config = dict(
    method='mae',
    encoder_norm='layernorm',
    encoder_head_dim=48,
    encoder_qk_norm=False,
    encoder_inner_norm=False,
    encoder_num_experts=16,
    encoder_positions='learned',
    decoder_width=128,
    residual_init='none',
    nesterov=True,
    batch_size=256,
    warmup_steps=1840,
)
Rows from block 4 of the encoder, named by matrix and row number. Rows with one number belong to one attention dimension. Each number is 500 + 40 x the weight over the matrix's rms, rounded and kept within 0 to 999. All counts start at 0. Numbers have three digits each.
# q: attention query, key and value (stacked) (encoder.blocks.4.attn.qkv.weight, 576x192, the q third), inputs 0-95
# k: attention query, key and value (stacked) (encoder.blocks.4.attn.qkv.weight, 576x192, the k third), inputs 0-95
q.65:487580480547430457510404507510572511533493575470482566550512527520496507474467622503435469489553474533474477479600489497554504568476502511492532521532482519551489474505468587547458529461473554495498493532468485475390442475529536432605548525490557507528496452475500436475488487482465546536
q.66:563500534451500578512465580408513512553464525430444519499436516505557523471484469504474486512513532441532552520489527502489409553557492514458521483412494473505459569543484450534502498603445591491468496482468505587518507534571525461503550405601587516545495487569513514529452486574536570476
q.67:496492537545494521554482465471511506512487477416506541463517481520505579440473476479528452454520493494519514567476535482490515440498488414459562434487556474432493562452526543458518527490477436548564489494612448486514464412410491562502509521501534468460509481512492540534526499537478521500
q.68:524449434474548471474586447510551568443479486503481566538475503474514517456439426478479504503489501535472454571508464519525550457449482484498560498486468432513463463513504473579529490556530553517516519525532478485527486456425454547488489499441528532516539485468498485641547514478500524378
q.69:469439550504545514398529501521508423495538456544479510497467577541509556441564538572532524522554502488415446529436499425567502511480487459478552482498533470500457481446540522501540477454381494556519583469550478500486544512507551505497459486432498460504437515521491405541496445600561457564
q.70:540508477485557534496582569557441455504505506600447520486474513445528530512519511475567531502437483521478452485446488529434491526526571610526466500530495490379499491487412538472389478538477468524505428535502420511517511472537504534461552442451513507474543452490548491483525467543461498503
q.71:419471423466550505582483482359451497591587507493425444467523531450393588469464464619516552467566519537507546485522462501454502464473493510409473444493411514548463527478586505429578544494486499489578527510559523427556499542549469483478505530584523538567438485422470473548587572455598470507
q.72:436470457447429457473487497512575454552536496472534547457455520458562426513505499517492546465487483516529516398558401501526610468415543536451521501569436573467530506441461475506516567512504443422599525494485485487551513487455407501524506433455418537513520503423471491514514493520436514528
q.73:472509498517478494513512378516512510479463539432461552502497471471557530457541463499479486512448501492496461525520534546502501549444460548528528469558455462519543528494476488523517536566478464436502506481462440472538489444557513434491540477501546506451506467541524518508505545500533490459
q.74:528585467556485453482491514482530471491485560492375505471470532565589487489503547484456442443461503473487423507529554520473484505478450586566541460563469518419491452566458443528525557481545547522422492498535542558440525491555529466495547453528543563512512467459454497505430468531440580523
q.75:611548517528523490468502556461535482542540584482445611466480506550557536522472467489475510482412535550522520496433529547465583478489445457482364535548415514481494601527505370561550495543420562504446534454472517498519458530543549528526482477556507520423393473506470482526524539512570505541
q.76:494523542524532494536536483469527489500467535498539441530479502516488474492535519504497493488505435532481436472476546390543540472447492524478539507498495558547462524474488481510503536498568494486534431536488543433474574478593484496528487484570447516482494506453537461404535513532480506525
q.77:484571457471558556459534496440526562448468450490511525470527491541551505500502512438528508541494491479479475515559425520556491514490426509494489482493482513529424463506515412511486541494468539458504465488487528514511497576427485451500504472495515445483479570539441567511487515441502499484
q.78:540502528513505497512533544541403482471465497481547526521464459372564497460494460463517509590515539441560525540519545547452460471514488434526448538533491460497531465545500522448514490509492514507421520435513506537489531526509514501487483522563494439483472515496502510501496481540511584480
q.79:498567576431458522478511519488527499518487562439533585546455567505533529566433541534465482460493531509482386470559507546540499434458480469515495449506532533482489432532406489518574537492508517527416546419498473555511512509502555431471514486484516501521548450465477473500464513430464515585
q.80:454492449459534428497498503472544535456498538469548508515525436566468537444476458547455508467469562480470522497556509482499542476451443546486465480446520504473503485519511559521496493489482543522449500551491506499639467533462501545478490566410507572478551523527407492467512508531524530508
q.81:465569463466515524557494447638593561472546503492543484536611478527382466458498537558446505416490501563427492514457475487486505515523518459483479603597550437640491594483496461485528511413497504480575510446471501499442361515403399521492501470427474529525453475489486480515546550469486491503
q.82:505507484475489500515439414516482571455483526560497408499551531497429549488492555489437452435555433475483515523400509515562469486485575521544528538490514546566498488486530439486547550525536481528442434462515543523490515485474437492455500458478476556500477488482472533525534560476495540466
q.83:508485487511483458476512534520520407554509567528485502430483479435524582366529470535555494539498566464513436555520564442513497515517425518540478495428578529457584398539485567535457565488439444535476467427566520542482460547496566471439502467440495485524538510514467501464477493529490575560
q.84:498474479447485548509467502453467518478572450461555468545511584459517462545529497482538504554509478515576457474504443453561522582530486443460437433485501467432486506567506573521487573559580468478530481525540548455497567433489463404516580523517452504542485506548449483452504572512452489609
q.85:531539494574493515466467479512489468527575571548565538461528509427481546539563544556536477452469481472473521526506379441503515512482468491465476496494434548541526501466520515568496497454474457489586528524447443489445487494503512479490478515510504505489472460525518537479455472454492482495
q.86:532561548528465530482524531472535500497416504470496532446532433567510490465515529569471459526437538467536538503512512545475480512445526531486500514433499519435483485478424482521408511504534495493438539464440514586505486438488500620518535532545485489500534547499504588533479528558432457566
q.87:408488469453462480523414488475494482519459459440408517441472486562482514512411570493545480422496539468477508525462560565547523546608500533450540499585458486503560467449469442527460536553443440451459560526532531545563465441453475562548516467491471390457523556442516488538503431458521478464
q.88:478486544565488533446462486514466532498488487500461547517495505465525469477521477438449456512510442477571523493497500599546499551544560454547549507466494479498565505519512485481540483586471427448432529550545568588525482494485459496447465433496575520495547462464482571496499531468493531365
q.89:495519481445495573516534534507493492508453484596500512579501534498490471396449494474412524517563436485434573563498483543461533520512517536453492564483535464553439587496488482476494457544496452493523443464506503507538431512387432469454457425532563510431478538493489584577478471517585521425
q.90:480464541462591521430486529461471541495516487551550401487448476473433547506507471512503539558514466550544547514465486543492542487574517465442504490413483490549526502562526537474549486534405422504511479510522558528498581498410467530488419509537416466530487523476490544564503463546544525448
q.91:558497484532535505502486547464465502503548465538452532480506457522482569517455479554498422524529529501522548511484434497546439523510497443461485500508511432525453452518560459492492489520478454462503571434526489464436563482539507546499495541509474477510446543436482457451572512420489446529
q.92:514449630416481438558509583415418477464468420473521493475478468464527648505545458513560437505472560492600523486534531489461534532587454429572532445492578463348492414497558517483451506543496457578433495476503485460532537475519632578553546420520522437551583564505521479456458540502473486496
q.93:471459458491433432500490454453507556492453459508466491447446465539500467498489487491474467444448488468514488513508530450544501487412499541489520562521482556493535505485486525488528513488528428538404515428472541468495554507536490509523498495534557516549572567495479476526495485499480422468
q.94:571441517558525505493549501463477545486483442534518526421514474481486527494518424550520512482466518458479419556500474446516494505451488505534500462459500448449450435549473491497498500519485558497457549542480511547468517552456477486492497479550502446494514501538451469571493503530515482439
q.95:485514472527485506486511436440446483480529480571483427551484493428509620455478463510527480484490499514505509550471503461544438557550469469504440477426589529546498538479543515448514497456531448457491455458512541451475537560450470445512458486601561545385466507502499599517517524507506529496
q.96:478503502462543498555519520485497483466469469548595512493532501509463516534463542459555496566486519497534417469538411505462426525508528474516509512558505509468555474537493524505573535509456477502453503479527580468587522502483541444497518409456480535460507442405468452467485511540441460473
q.97:508454571486505535476509499451519461534521489610404545460464472540494453531552533470539516628499537552538492486470517534519570527549568478545605558393484409494593431535523459565456425562490549460540584500564485543508543496509507519497454523433509417518514529461541468559593414483390443442
q.98:474463532485462508527514497516534548524472482416508513485522536460529566522512477518436504506444498488452471485540536440464443464477431525539476530527476494487494558563515515528553503512529467565408473511537551517497462488488506473464472457537511527546408477482564485469551479463542540495
q.99:460547536532489519492442457511386488537485425511514468506524552543449485500558510438478474437534467544511516498522524457551480488506474523511489504390501467500487510550492451529545460540515544546455439500573542447526455452478458544479531515520480508499492480506518493511502509531525505442
q.100:507483554499535516482521495465463520541545483539481507483489523547484444441476459496503506523478538483525510546497497497525512468538499509548520508447534510512487531557533516551515532457500492459526533485419514494496540496530501524494548467535541425518473445457501508509441436496463494559
q.101:528526474522470504535529503516449421513502496558471443451436470538565422541504512480498553500451505581455471438564548450507489491461510511480525536510574479603420555492486411425439452585479534497482513484513473437571487514534545470506490509520469506526463481527471542493558561492564499529
q.102:447487490564444509446506500545494506457482466528520472505484532447418433463572560465580534556395469554492507505440507510566570556515550506484540551568531533584514465489596479425457435485484491452532525508526528469450586465570514482465484491518446524512427488474569529491610447466467507538
q.103:526460467517521442451533512556519538484450557468515461560522451489428495441488490549535553450412477532486502514489482443498460464521519544465464492415515504490508556466572530552533530443506435479578440482491467472525494527524517512494493550539490513529550445545541493531526505530533526538
q.104:438469489503559501470451508481473504526455389513517437465492513516518490470420539463518497507518480524543535514428489454559526485480522557488522461488452488507547434468513486453559484545531460469468509470518530569450516503461538498558465519502406526467444467465549474469467515452552510452
q.105:499506554406490517484508498539463554541535409494486470476574533485509554516432514427492482466530515456454475493493519515488455459474515483547561494442499521493491463526539452529492471508496510544507529434574532482441449495440442583472482559547489566535530540528407496537526489466508542431
q.106:504519570552594478506527525520417517525486523512526502479559455545496534504466522525474479430428475475495503516468548464509564491549511475441554506439491516489491603475519477483487582481468520552486540485535527463466462544474442588501445524549432562500473491506466498470525476537490530555
q.107:508480490544540505519497542480492532514499503494513481501507479502443497476516452586528513482454448500458615497519557450474571491483500543498441480498529526518491528493499505494534486503504542455574495600470492484513470539471538484509551495526474471506476479460510510496465485496522451529
q.108:466473487550522482487507444492506475528522524465489493515538455486521572534543412530507477482437526534465510508436531442448424536473475526475494521526519505429509536526520493497501467441446499470505495510502481526540512515529495486572499480559482504467463539592478544516496531535578518524
q.109:504462473533518490462526505523450511488505552505543470472445421480484485533534542515476552464469465487476550496508591554485546556511484470465508468526474499578503545506516526458491497550471445471531463471458521533512498547500518543432464538502522479532517534504490489458454513544439501505
q.110:450492514491572495488467517507474504501535545497516431526483535557517507535443420514499553464516483493437526509491514456478529505524494525508508541474526572505481555423486494521539512462560464508475506502463512546568466581501511464530505531535457563470488455518471455496452542497497502574
q.111:535493441534525512534437559488532509556500461455544464547529480555514555519531514505524514476525520501429465503592515497455542545534443511493413508544513463557461542558510502443518537492475508474523440535494435500595437482479511519487562469537507421541481555545493518458483383476487453511
q.112:493517514527471532486503500538526494527487504498529521558528420450475472511531470453507542476508491497515469493460578488438453478524527479450585546502458505542507530486516440402507431472475538492530505517490485543540457507459448475503494524521499487510490546521504537483463499463500462524
q.113:554561529501481486485465512567482517453453460539555473502497553431447416512466554453501504521548491449585495483476486542548487428536541486526469532466484533579484419502514493494417457510531486505538492499517506515464455490536473466381474522431480474598507474499549476464503453537394563527
q.114:491447471581418482499468545579524454469487511502592592428551464515487419524454474435550483590414511540511526537538521526510536451506510543450506490525541507496431488488517504493495478491468458445587458448499507477479534489481462477455483486450410510525432442467515497541505476462516510491
q.115:539446493529521492424520438471521516482481456559496435525453438496543475506494537476513543544539539515448470403563452525477504506525460450500552574402521477516522595555449513450540485493547502544498437479453487522533532516441521508458451479444483514552491475506529538525483542496465433519
q.116:542439515508576484482528415459500518444517526487557484478549475520473474559500533508546513586453487490484460455509469529551495506604468492533479495529534436371481460544479500546518515477526494464505490530534552519496484538568537552583483464481577520447466472453503535478487502484489489523
q.117:483467555535488469495503506525501447552581505490514497421493513508557455506515465528490472469412477513502406572554551467538498530504456431427524529525497555503497502527503432454476471488427593477479498514506497599540523533549563468573441562504466527468502534518524471502488408502547499518
q.118:448570489550453448530539512488474461540405534459479484498510526496531501512474515518461487531512490562412476508561515529488553542490486564539458562531549454564454538519541463530480476552453517410491478502520512479561512523558499516532482392533413476509441502537589578440520541504525490536
q.119:469443537465519553497509482581516569425483477523521463574497496459454474531564516475514495457437517613489468489438465504533512442525516439454535437453492450450525419544515545456479532496538441537471547548503481540460521444494500498449555409492612583458476490483541453436459598526567444550
q.120:461541522491498543530474533539647452456532526491442594521449501538572513482444427478443463555535507467538472475618465579545469493556482546440453518519467534488403449494487479491495472400473547523509451511500490535538446505583488436458525425468539493527507505408558507545494529486482497454
q.121:505497497510532454544545496569475493548571492473556496519516526503525528516427563540524567432500525567516479493561453370498561513537471490614460491507524526438482391473514537512419501449487430438555489433480535488479482509499522518455507480426476536534528513545458528467527507520447470497
q.122:520499548531457455541562495511507513525470521457498499546501478543514497535495493451376505488455495507478488505556522492482543535503479550502543494428552436459473521509503461527476485522521518483443441456557536444565512470444475495506499487518545480442546548496473525525403515538483495478
q.123:496479464460530504504454531436457489499518483556578505457451489534519546542489517534547498478495542521509515466527433427459486539514452496540469491592501552500503454501469471489489513504460541489455505571474525478497531562524556501490500502468439486483540531467461497447487446540418514497
q.124:508478520564468463500467555522463483509441478490500570482478590515545508472536485462528478556488551455448501533467471542502534519458490464526495459425502502442535431510509521563459501419468529478650460502477505512496509499541438577518552468478432503521548493478524430498433443569475531442
q.125:553443558464523430544476507453546503452540475488517498517536526547467517541475584469453512543425517515481509481430491423544575532505498458532517419503454427425469471468527454525504541549506426512443523533504578515505479466457495497515441529554458506412488429449428476554492544520502465479
q.126:483524478519485430460534507569521505491526556527521463395446463573554581506520512543515496520485487512510528559441523486398532497484476544514558592576474524443509546492484494454446448458527474491534506516490581548492493507448550556555525516517490505495432474504438431454538461530481447514
q.127:500443474499469542466520536479538486532528412459521541504551509497561521523516492484450525528528483490496548494486500473459539504467493542462479543566547521437568497473600516497508465428552503493484465430517543490492457438437415534497526545532487510501494481506450518546487502535530495538
q.128:517475413501452548515565533478503553487467520455501521509528554497441526461529444562519533524502419455453493495444521495510597544440557474575505523448498411491515431541484519492557533497532441464470516467518528513530504548517507489475436528504488458509507596448541549446538517579560420514
q.129:540584485529490464452511486520630503501475523529467506487510427461553457519512470429467509474507474544541468547490479487495436519528481477507466481607460449531555468541519466490489486460559572537430548555547462547550549418486440459568500506524472486564481517464493431527498430554411519426
q.130:515492530452447432515561495518497536455522541464458545520501427542529536486508486498521506448517460519546530513460576476470479477447556423520496467495471444499550434507469455491453499494418500524535581532526525505447518515428461553454491524469540485513522521519498435532471446519532458549
q.131:512484428486465505447525465507517518507421424509576435455523560447414450412465547505517539523568459555549581510447385472460505517538580529475482482470492452525496487553619514470521518461523489461522424522537444468357496417476426444488506535535474453509540514470478515510530528499509457517
q.132:490482505491530527491512483433544529442502485503505525483506490512399460512513467506539461529515465470483485448479570494483475491541516553550554535462525495452478500552488470549478481538499509502457561502496532523454533470535481471528510501534544452456456487511555467580516514542483492509
k.65:468555490542555430482498539522555533504454506529404530458386490554493521551478477514481444513497571493529432489451584557434440491520483542486438491545496440562437571487548536549503458575563484537454486459480490501536481547494537513451532486527524490502510519563507485488497472519513537548
k.66:572531437498551513528510516489467441469529478504517512546445490470503552491495523533534527559561532490499497430569511489470471510454542530428502513459508460476478449495510488522500495367440542510526496527496461513458501572476524498509478377496524530422528533511512547485477591546583539517
k.67:512446442484534465489494485449549441473549511502546457475539450509490482571448576555466464492484453519512534502453493544541450490474467495462571507428491530468447388515500524527486524517475513464481486468546571478531490508474469538495534510457499494467519538543473527442544508447426473459
k.68:532477542445503518422517450474551501455496461457527492532530520501484421541505531495476488575495481453449493489489529517565447570514520508511477512499479460456554494558461547557415530505570460526488531489465492485455471419432526434530525560469507467513509462567441453453537548457531461438
k.69:546510526479489538497473517522498446572423470459568552489494481509452505522532444443461482508409482525524407536550489494512516420479523558451456515490499548466534485512515459549504503505513518547576517461488493489542495500528507456458480501529454437449566431573503579592448444483462581463
k.70:491488497478457417496469452464461511438556512455532575544524438464496524435547411586532649490573498533492605596525490469494572455543541533547462556535545426514524477510553515477508492476439500494517501539506522464442535417500514553523479474392504536436495415520574520531452423546483555457
k.71:530476524533456602510476578501449531577541490554518473512503578480500502475484533442495566549441464482510577475505514475455563476544486444509486440417424549509493483530573551554498517473510451432486623445446549552428515518474487509480513514553500457499507579507500541445556517486461545515
k.72:545544455479479458448459488525512488452478531531509433492576483464439552549535590429504463441530571482517500522390430445535499511526472469513540574437459500569453479526537529528469504475521487448536493558512474473424466498534536434527596505534509457552531450495509495503552459480458461494
k.73:471448556491483508542520501502471510453540500522484496503480490499531411512447553490554473503560582496493477517508461507517411521504474502440449506479499519529480527512422527473462492516537561550499552475453447583518515478560482526498433557425496455558445495498486502490474576482550487504
k.74:489581535451526533470541473588565486461496506486509542467429442458483496520449431455510430525463476526498486525521501578516540564510559482479458481519450506560501522564460480525495426579494520517442470530482490502520444505524534502520521475485489483475495453492475488518545471561496515473
k.75:542458513405513467494483540512485500533487554437482500500501511519587488423494441513440505493548517492506577505568474561408472516448549497497497450483489529484434518548594594498443445464543583591453465496460535560482527536509434489589462509624484451487427466521589516495510499542570509526
k.76:510445466564491497485448526518482516527448519458542485495484513508487484485437580524474458469466560465471557475501439547464492496499500499607494521528495548564481482478527529486500550465489547556467532456481459496518524478419558481443461479572512465477478504547522491488534482526477557496
k.77:548446495485533484468466490547487492459536494505534476515528441471467511526500548508374555495514498507489536388534498476385471465499560466511499507514493485456510516472511512548462451541527481472561568491545465509461448476580541472458531511502512501497558433454559492506514512495531481573
k.78:440485462493464523528516437418495516514552571523487524477526487521502513451480486549462504542455456515482526431513514418505467522481494549468512536431538462434485524485435544566603463468463515499522531519522508536508525503468490535479548530473536473479532480518449510471409498503473467505
k.79:430554544508454574478588484558534523454423507481431488472486426533488469524548475405452464437493561439520522512505528545486550568450469496574549512474452489479442510490518531496486423432516508533471431466484432589501518471467479565541477457456496475488455522531541562510510517546510355467
k.80:518501536461515525509579486454491412413504506487530513498510565457525440471628529512461457507507440484501449478486493536472535492495496459497463525505504519537499461578483514433417496463571511463504511456504458523526537530513436489547571459540514440521473547492565494523535610454536439484
k.81:529485474489563521491500515503489453529478550472478413522502522472509524554491525415507511432499451468516488510572514533540478486507529487452461459492496489505440549511498534480459530538599513534406515489521479433567455492583504439602476469583458545539548508429480485513487464471493455475
k.82:493431495496484607506554511490582485589545534544480459487480602508478498521484548415529467475493597480502505525486514546499501538407536487497520492400428469455550473438468498507460491504452543487526542560515500524534448436495508484545438516592509500529477501382458427462505453436431511546
k.83:458457483455557530563513510521477484532478489507518531523432486491476536511505526550484530496485481428492490483505528520572447469482529494496518539528550568475527515463488530520537475467471558475526529458514451498565522458544517448519420497512516405506520435441512517493466479572513506490
k.84:491544522553463496601471458500512557456435483471510478485468526491454513538483542481543527501461490497512446502488372432482513411493468536457476534386472460468602565417582369526529429517444563431556538525537486462522559553505470515532539532539464503534559517493467448541448514488490541475
k.85:463503524512531397497497561592523468556489494489487556469547495522529498512498482451501585491546579523471494568436496475472540516483500452528470473552566489503474500436463572474491496492500481540457555495403569528547485518529514467499459514483470444491452492528508472562476519447471455549
k.86:500421547463469438515475539513491436521599528476454511498468454543419489502517544500458435514597545482525548485486423536441517482494512461482514474518511495510495525565498492466515498541528485522527424500494489489462449506570433547510487553452451462572428460454517478456546541505492564471
k.87:532502532534542469501551523438574541489498543499418537475465421545484512527513549517438402496521542469526502539545526512427518526470543427544489452422506545457438516522554475437526497523551526526465446489475522530434457467477480509520529542506486498546448532484467555440522511368435423576
k.88:497466456500468512422490508526492547456494467605461472450445540484425461508500491460531464555473472601475496465427561560549495406510508577498581452508464461455500470547482497442517445511509544500508452509516490487403494529545564450464536523499521534513502543491522570477578492474551489530
k.89:482514519536553459445513501437512424465569506454523572436511562539503570561494504497509501410569504522546446453520435502529481545412542486469447531535512534424530564533439478487493548432456569472563521544554477488454577473491505485581511533481518545469527518540509514448465589490517528538
k.90:529465424530444544473447501535451482551528531464438527495490491526432487494525598526520501513418374520527488562572549488494517414468508517523590543568441529476542423417556419505577554440518441448566536443543508482459514452496467446528565526499496552494515452518472506462514493516491537524
k.91:478517525445487448509596479446570564544570496451507432504471497546504447542493512547430533536522521503499470454529422463522526461570606511506599425445520548493528541504519466519508455481491474526463513526485590556506512436465493535484457542509535456492504486467532494519540528519482553481
k.92:546495447439557521670507517452541567497485454535555506615508458527526538487498492506531496540459531441525479444530439496484530481467431519523415508561497526499548503513590406449563447491518495537528513479484474564489564557461448556483464514471489435425500521561498568452449459570494448484
k.93:497531461499558469450524510524475459544551434528558471541494526472439514522513522507422424487557565533517513465451568501571501560492499464586515424451475509508514486491452525513503502485477549499510499444509481524492458469497553507540539518482513521514494498524594463486507481557498475504
k.94:528496487402521488439522571503508409453502525552531620482506486484504499493482547463441496534462492499463511440465456474449554548518459494539521563487539491470589459477464449546488506497540507497509468461488439502521492490471493497475529520423488472516510492508576559501490478410488484464
k.95:533518466589595533542484488477529487580508570437515562491517612500470535517511571510544550483481457471481551508510576511512539518440531517485495417526526567402493487499429521534527546556452504515490524447547490510513465498542576469513550530455419447574528502480511340477421531547559462505
k.96:489468462505449458501481550497460534451476493564539451515445534488497466514542419547563443549501534536556486512509487493466518503499492512484477453460518475451520403467542480520460425486526457480497539494500474530567468524497513593462537603514548512568465523464516438432445468524487533511
k.97:512496509486426510453479536578486593470499403508500482512472500531450477464491461517485536494433535484451509515500498506586535529395447585530545585498486595476511512438579441561511501406444464447520497520544497459400472417424546541466485557484507471526502532519410535593408456527484536493
k.98:515508480515515476476488530439585507447544491568474514565511522498454485415492484510510493498546510553485500495495485554491500487531498488460487401534543477477467519517553526502473530495543487468518465490385480517538591535567438499582433480528493531445585510544529477522463472462543561523
k.99:510417446532532495412547474513576468452597503420458504573483506531501489493470503511563508534527399473518510514492508523455545508538470549589493521472528476440520497544533596570493537507477526482608472437534427454496550511497526473535460532575459429493564553551471564459438470485537523526
k.100:519436528515546505486453491463503493499540456508447507552481463529530535616513508550499504513432511497543492494496564518474538494470496462505509490483442507501451484460515558505491467500496450514504577518501540525445523549503508501516454530456505540505521493505510536511484479545527517496
k.101:410433510433455514448472479517570486489514519462484520504584513475501482485485488496464457461496486410491507544533490488453462546547493496546502481563499537472459480516522494505537536546478509584490524448497527507506514537416486473484410521516489536510526451545497514480513521433544478491
k.102:500491585519510455533445517636420489504487458519533516448499496475482469511512545514556520444501460568460519419553513470454563516547442554598476513488455465473467482502513475528510520474474477473557497505528469450500461476496547480483565559525502502498507461486441495478484494452512462458
k.103:411484421499519478469560482514508450569554460477530491510567596440430534467475540513493549545471486479482512541507538476541500493515481435418546503502484498507568433475547588503426546468480501510559527518490488501462513461407518527541394477494478540481525513545464490527507436506540516499
k.104:567505464600499534545484439540557488519547530532494525528564504531476389517577566459450483512479452492524554503464490507509525531515526457496478500446472481515587474530513497446500492480509522457511497485615478449546497490384526472465563488523495501514500561538541526507451563512528488492
k.105:510491563503465538472547429481526585508586560511466439511476431518498458504508487469543546546511394549507509525520459498516562510469483482492565537453509498447471481498470500562550507438478449506458525494523496477440506491462536470520474484558545458487484487541435492508499579486454492523
k.106:466520527540410508457475534526377490565440485564490497494504568513494530499526454520510550547533454521513540505508570426507546429516482484534539501527502500525552457482479549569525514480436429584471515507455469482509471431461536504535492558526428489500503534496552421542500454394444531535
k.107:482555451518565507524446507510482464446490450515501514559536550495543518486515526495459503512496477454535429480456512521508545448545521471532556467520485487502530528478554493466503531541542478520509563463484520459477542448515528502503478488494460489473502519530502494510510508476539507474
k.108:495550453462531489485548509474489583567501511462449496523458455500490457456423495441442554536526541522441525486455463515514464494490506441462479450461506517510536518536526531498539497492473480551484452447515526509519513486512519485502453510473527518468512435527525489498487497509552494478
k.109:483475502519468538552501528557443534514457493479483498453544546496480559490457504551510463480533466505498502501472465458554499489459479499487453517520476490462517453498486477436506525503554495463460535576539525517558520480531450505459511517471437551512464570499523510514540512494483464571
k.110:481599510471463513570563472459497477530426529487456566525522520555473486445510492452524460520485533468544458544561514481436485447484512470501498499467508493573553446509469528469525493503430510465483573461481487561486465526566511521470546427482565569465485470533514468486522502514532477508
k.111:478527383563510544535442553475413473482463405554569528574502539431527446535565527512499470547542549464589439523542396456471449511557511501534424428542434508433498542466508507450487466480517513541476529512472489494432469532580520470563525496478486476492489494480487445572533510525490490530
k.112:487550471531491486467497428551478492498552450510461474519493520506480457522393529403470468485535430491562556458489501490508567606484458486511540543484474441485415496482426480543538539524564473495530491465585475550434472479490612468537497534441519534515503505572436526526473528496504478450
k.113:455507506486439438447496515612488525507465548544524517487542555500489518465557492500543507448500435539513491457485539510525532492466524538534539544576524546474494465519441471450539514495534517435497466551530435489414523499441466471470542476503481516494489473526432495536514478470444473469
k.114:515550416492505399453507489497534474481458472560499444582550490461546485452492608464601491517514489520520541491517430474491477451540525560471581472527520489558486482457541470481554606516571454411444553572498528515475490466434533536523495490440550495470561490545502437487524449452469529413
k.115:415480518504452423548469496497475576450468478496446518488541490538496452493542522494558410530411478514525510462463551538490563511501485548520472519513450471511504484503524503507471483513582554447529458585430474478602545493497508473494438534474480531596514536492467520531501532531501455509
k.116:460427476432447460500484607456517576434470432512429477527414561493545555500480473535521550577390591452544450467496506447489500547478536507536481431503510501585599445462518506472565392518563383513441476573514435460500531456476488524449484508464498461490538472524459513503487481545514461498
k.117:510476545521493433441456526505494475518527511484453444554537439542423583559500528521463497511465502513465466477474510522521434505547512479505499536558504474463470496538459550454536527453460454489524563477436515460512417538556468559447493452455510469578562421538508491488513522482546476500
k.118:460490509547434500499454488510522457558547474575492449422523482505483454496486486454472515445561517502528514511556506438391431584524481451546498414591516519532555500467481528476464459476493540528578474487506499501572486543545510439489453552509505460506424431459457485491521487534513514519
k.119:525458468450507540430469507521504469425477434484523462490481530497530469505469559497518546496542541500487498519422475498542469485495508542482465478432533489576534591459525411504518471473485574496509444443462463508573539512492528432460477443486549589504547560452433414473428547511539559521
k.120:494537500456507455454488491453558476484473507533460525463433522568452442569567488529472510511485423559443488518470515465463457474557505568467572531509493445495440494554455562506569396454546481488495479436454535622526531534521457513518609468475577566511460435476469516477504532497537470544
k.121:544499425423448502535505512494479504582526517512504548447531476501495473473527419519572563486505458433416539436509458465439548464500413457511515530548570579530545472450524516469531429491411476462539497508497415517571520526516589578450526503474469509474471521521499424519519485552418484541
k.122:541483479436528507518567505455459405508441495512403468508525509552455498495505430506487499546609436514486521464493438433531407543589506441488593442571501572481523509440524447523443477511482576524599573471466573558429433484507554511548456461442523440399449468518506475423507528530465462494
k.123:565556505440479476610509561519506485518517506436459473513528434473581508479569476470535485484402559490500467462565469538480523484492389477545435492437527515467515440523537457393511505523431505457472570500421516470568474526539497526477491523454531510513561436606595512470554493547489511513
k.124:553520461493547458494455445508460493581531479557486508516500446552407490532553518484493443456494500568491473499456488527528508451492523555532471597481524495464489530525528552526545516444479568407495570556472532427421557497470529442438553501466579477479518412447458476480487423509429484536
k.125:471453488527488514557540552452498567417460452470506565510532508525533463469497484553514506436479541512540422526531470503533480544522512480473471527480535502502528533472613481499475470489519510491505533565506493481512514447549471513529551523468478517438586513465540539483527464477470532523
k.126:496573547438421435517510463466494536505542511542526591449509441430527464468519487495437431469525496484609543487468483483489459526556471465593444476507437522544507468585488420551554581505389527523453598540437457456484496468478537571489498518472508533515493479499539496537447434486486498541
k.127:490511549478523496528565431461462559528501523546477439489462478514485516493511500517546470551467449498517534442458444482567487535514489490538539453478476491508487486475515530528510528494503448475516468533561493481457489467497561480471534454470482483520510495536470499523505505406479464531
k.128:433475507538548557564495510448485504450487530542587569441483504424518465460500532497447459468554487504461457446492489473494496505581474485449455472567485489493542525445500504476508498579537522474612466479592527483552522526435510500411623475386499450474490498534500558495463540580513446473
k.129:496493502512436510465497484612458398425502471539471467429425469565576459458491508509495457521503551527548531492572470573549494526497476515558484563565438503504456507551480493440528492505482534491591544552510498499489521446565551505468495516498479482496484449507481441486478509447516414537
k.130:497482573523493512489503408528410536479547475525542481509484488490498505459513470544528459451492500462562511517475471523476524549465453491509478536467617516495492555484492468550536558549475519504485510456468521496572540500403525577479585495507470469500502543448483468471509573584482555511
k.131:539501489500576465571464501509523512501536487473497469520485486471490479535567553464533488508487515480496457486466460489547553459415466545483511447487458523554516488464468517511411546504502549437543529511564541458528592462452510494513429472475435461548443462499512495525518517458483469481
k.132:561484483478549471445477564518498455458541512453456528575398519513453499491400434503550513549508437503527486447526493543481471568479490498501470482475484430540515517520430483509570480519501482502531513567551472434422478558500497517549558568479519456473539513482490540519451470614574461439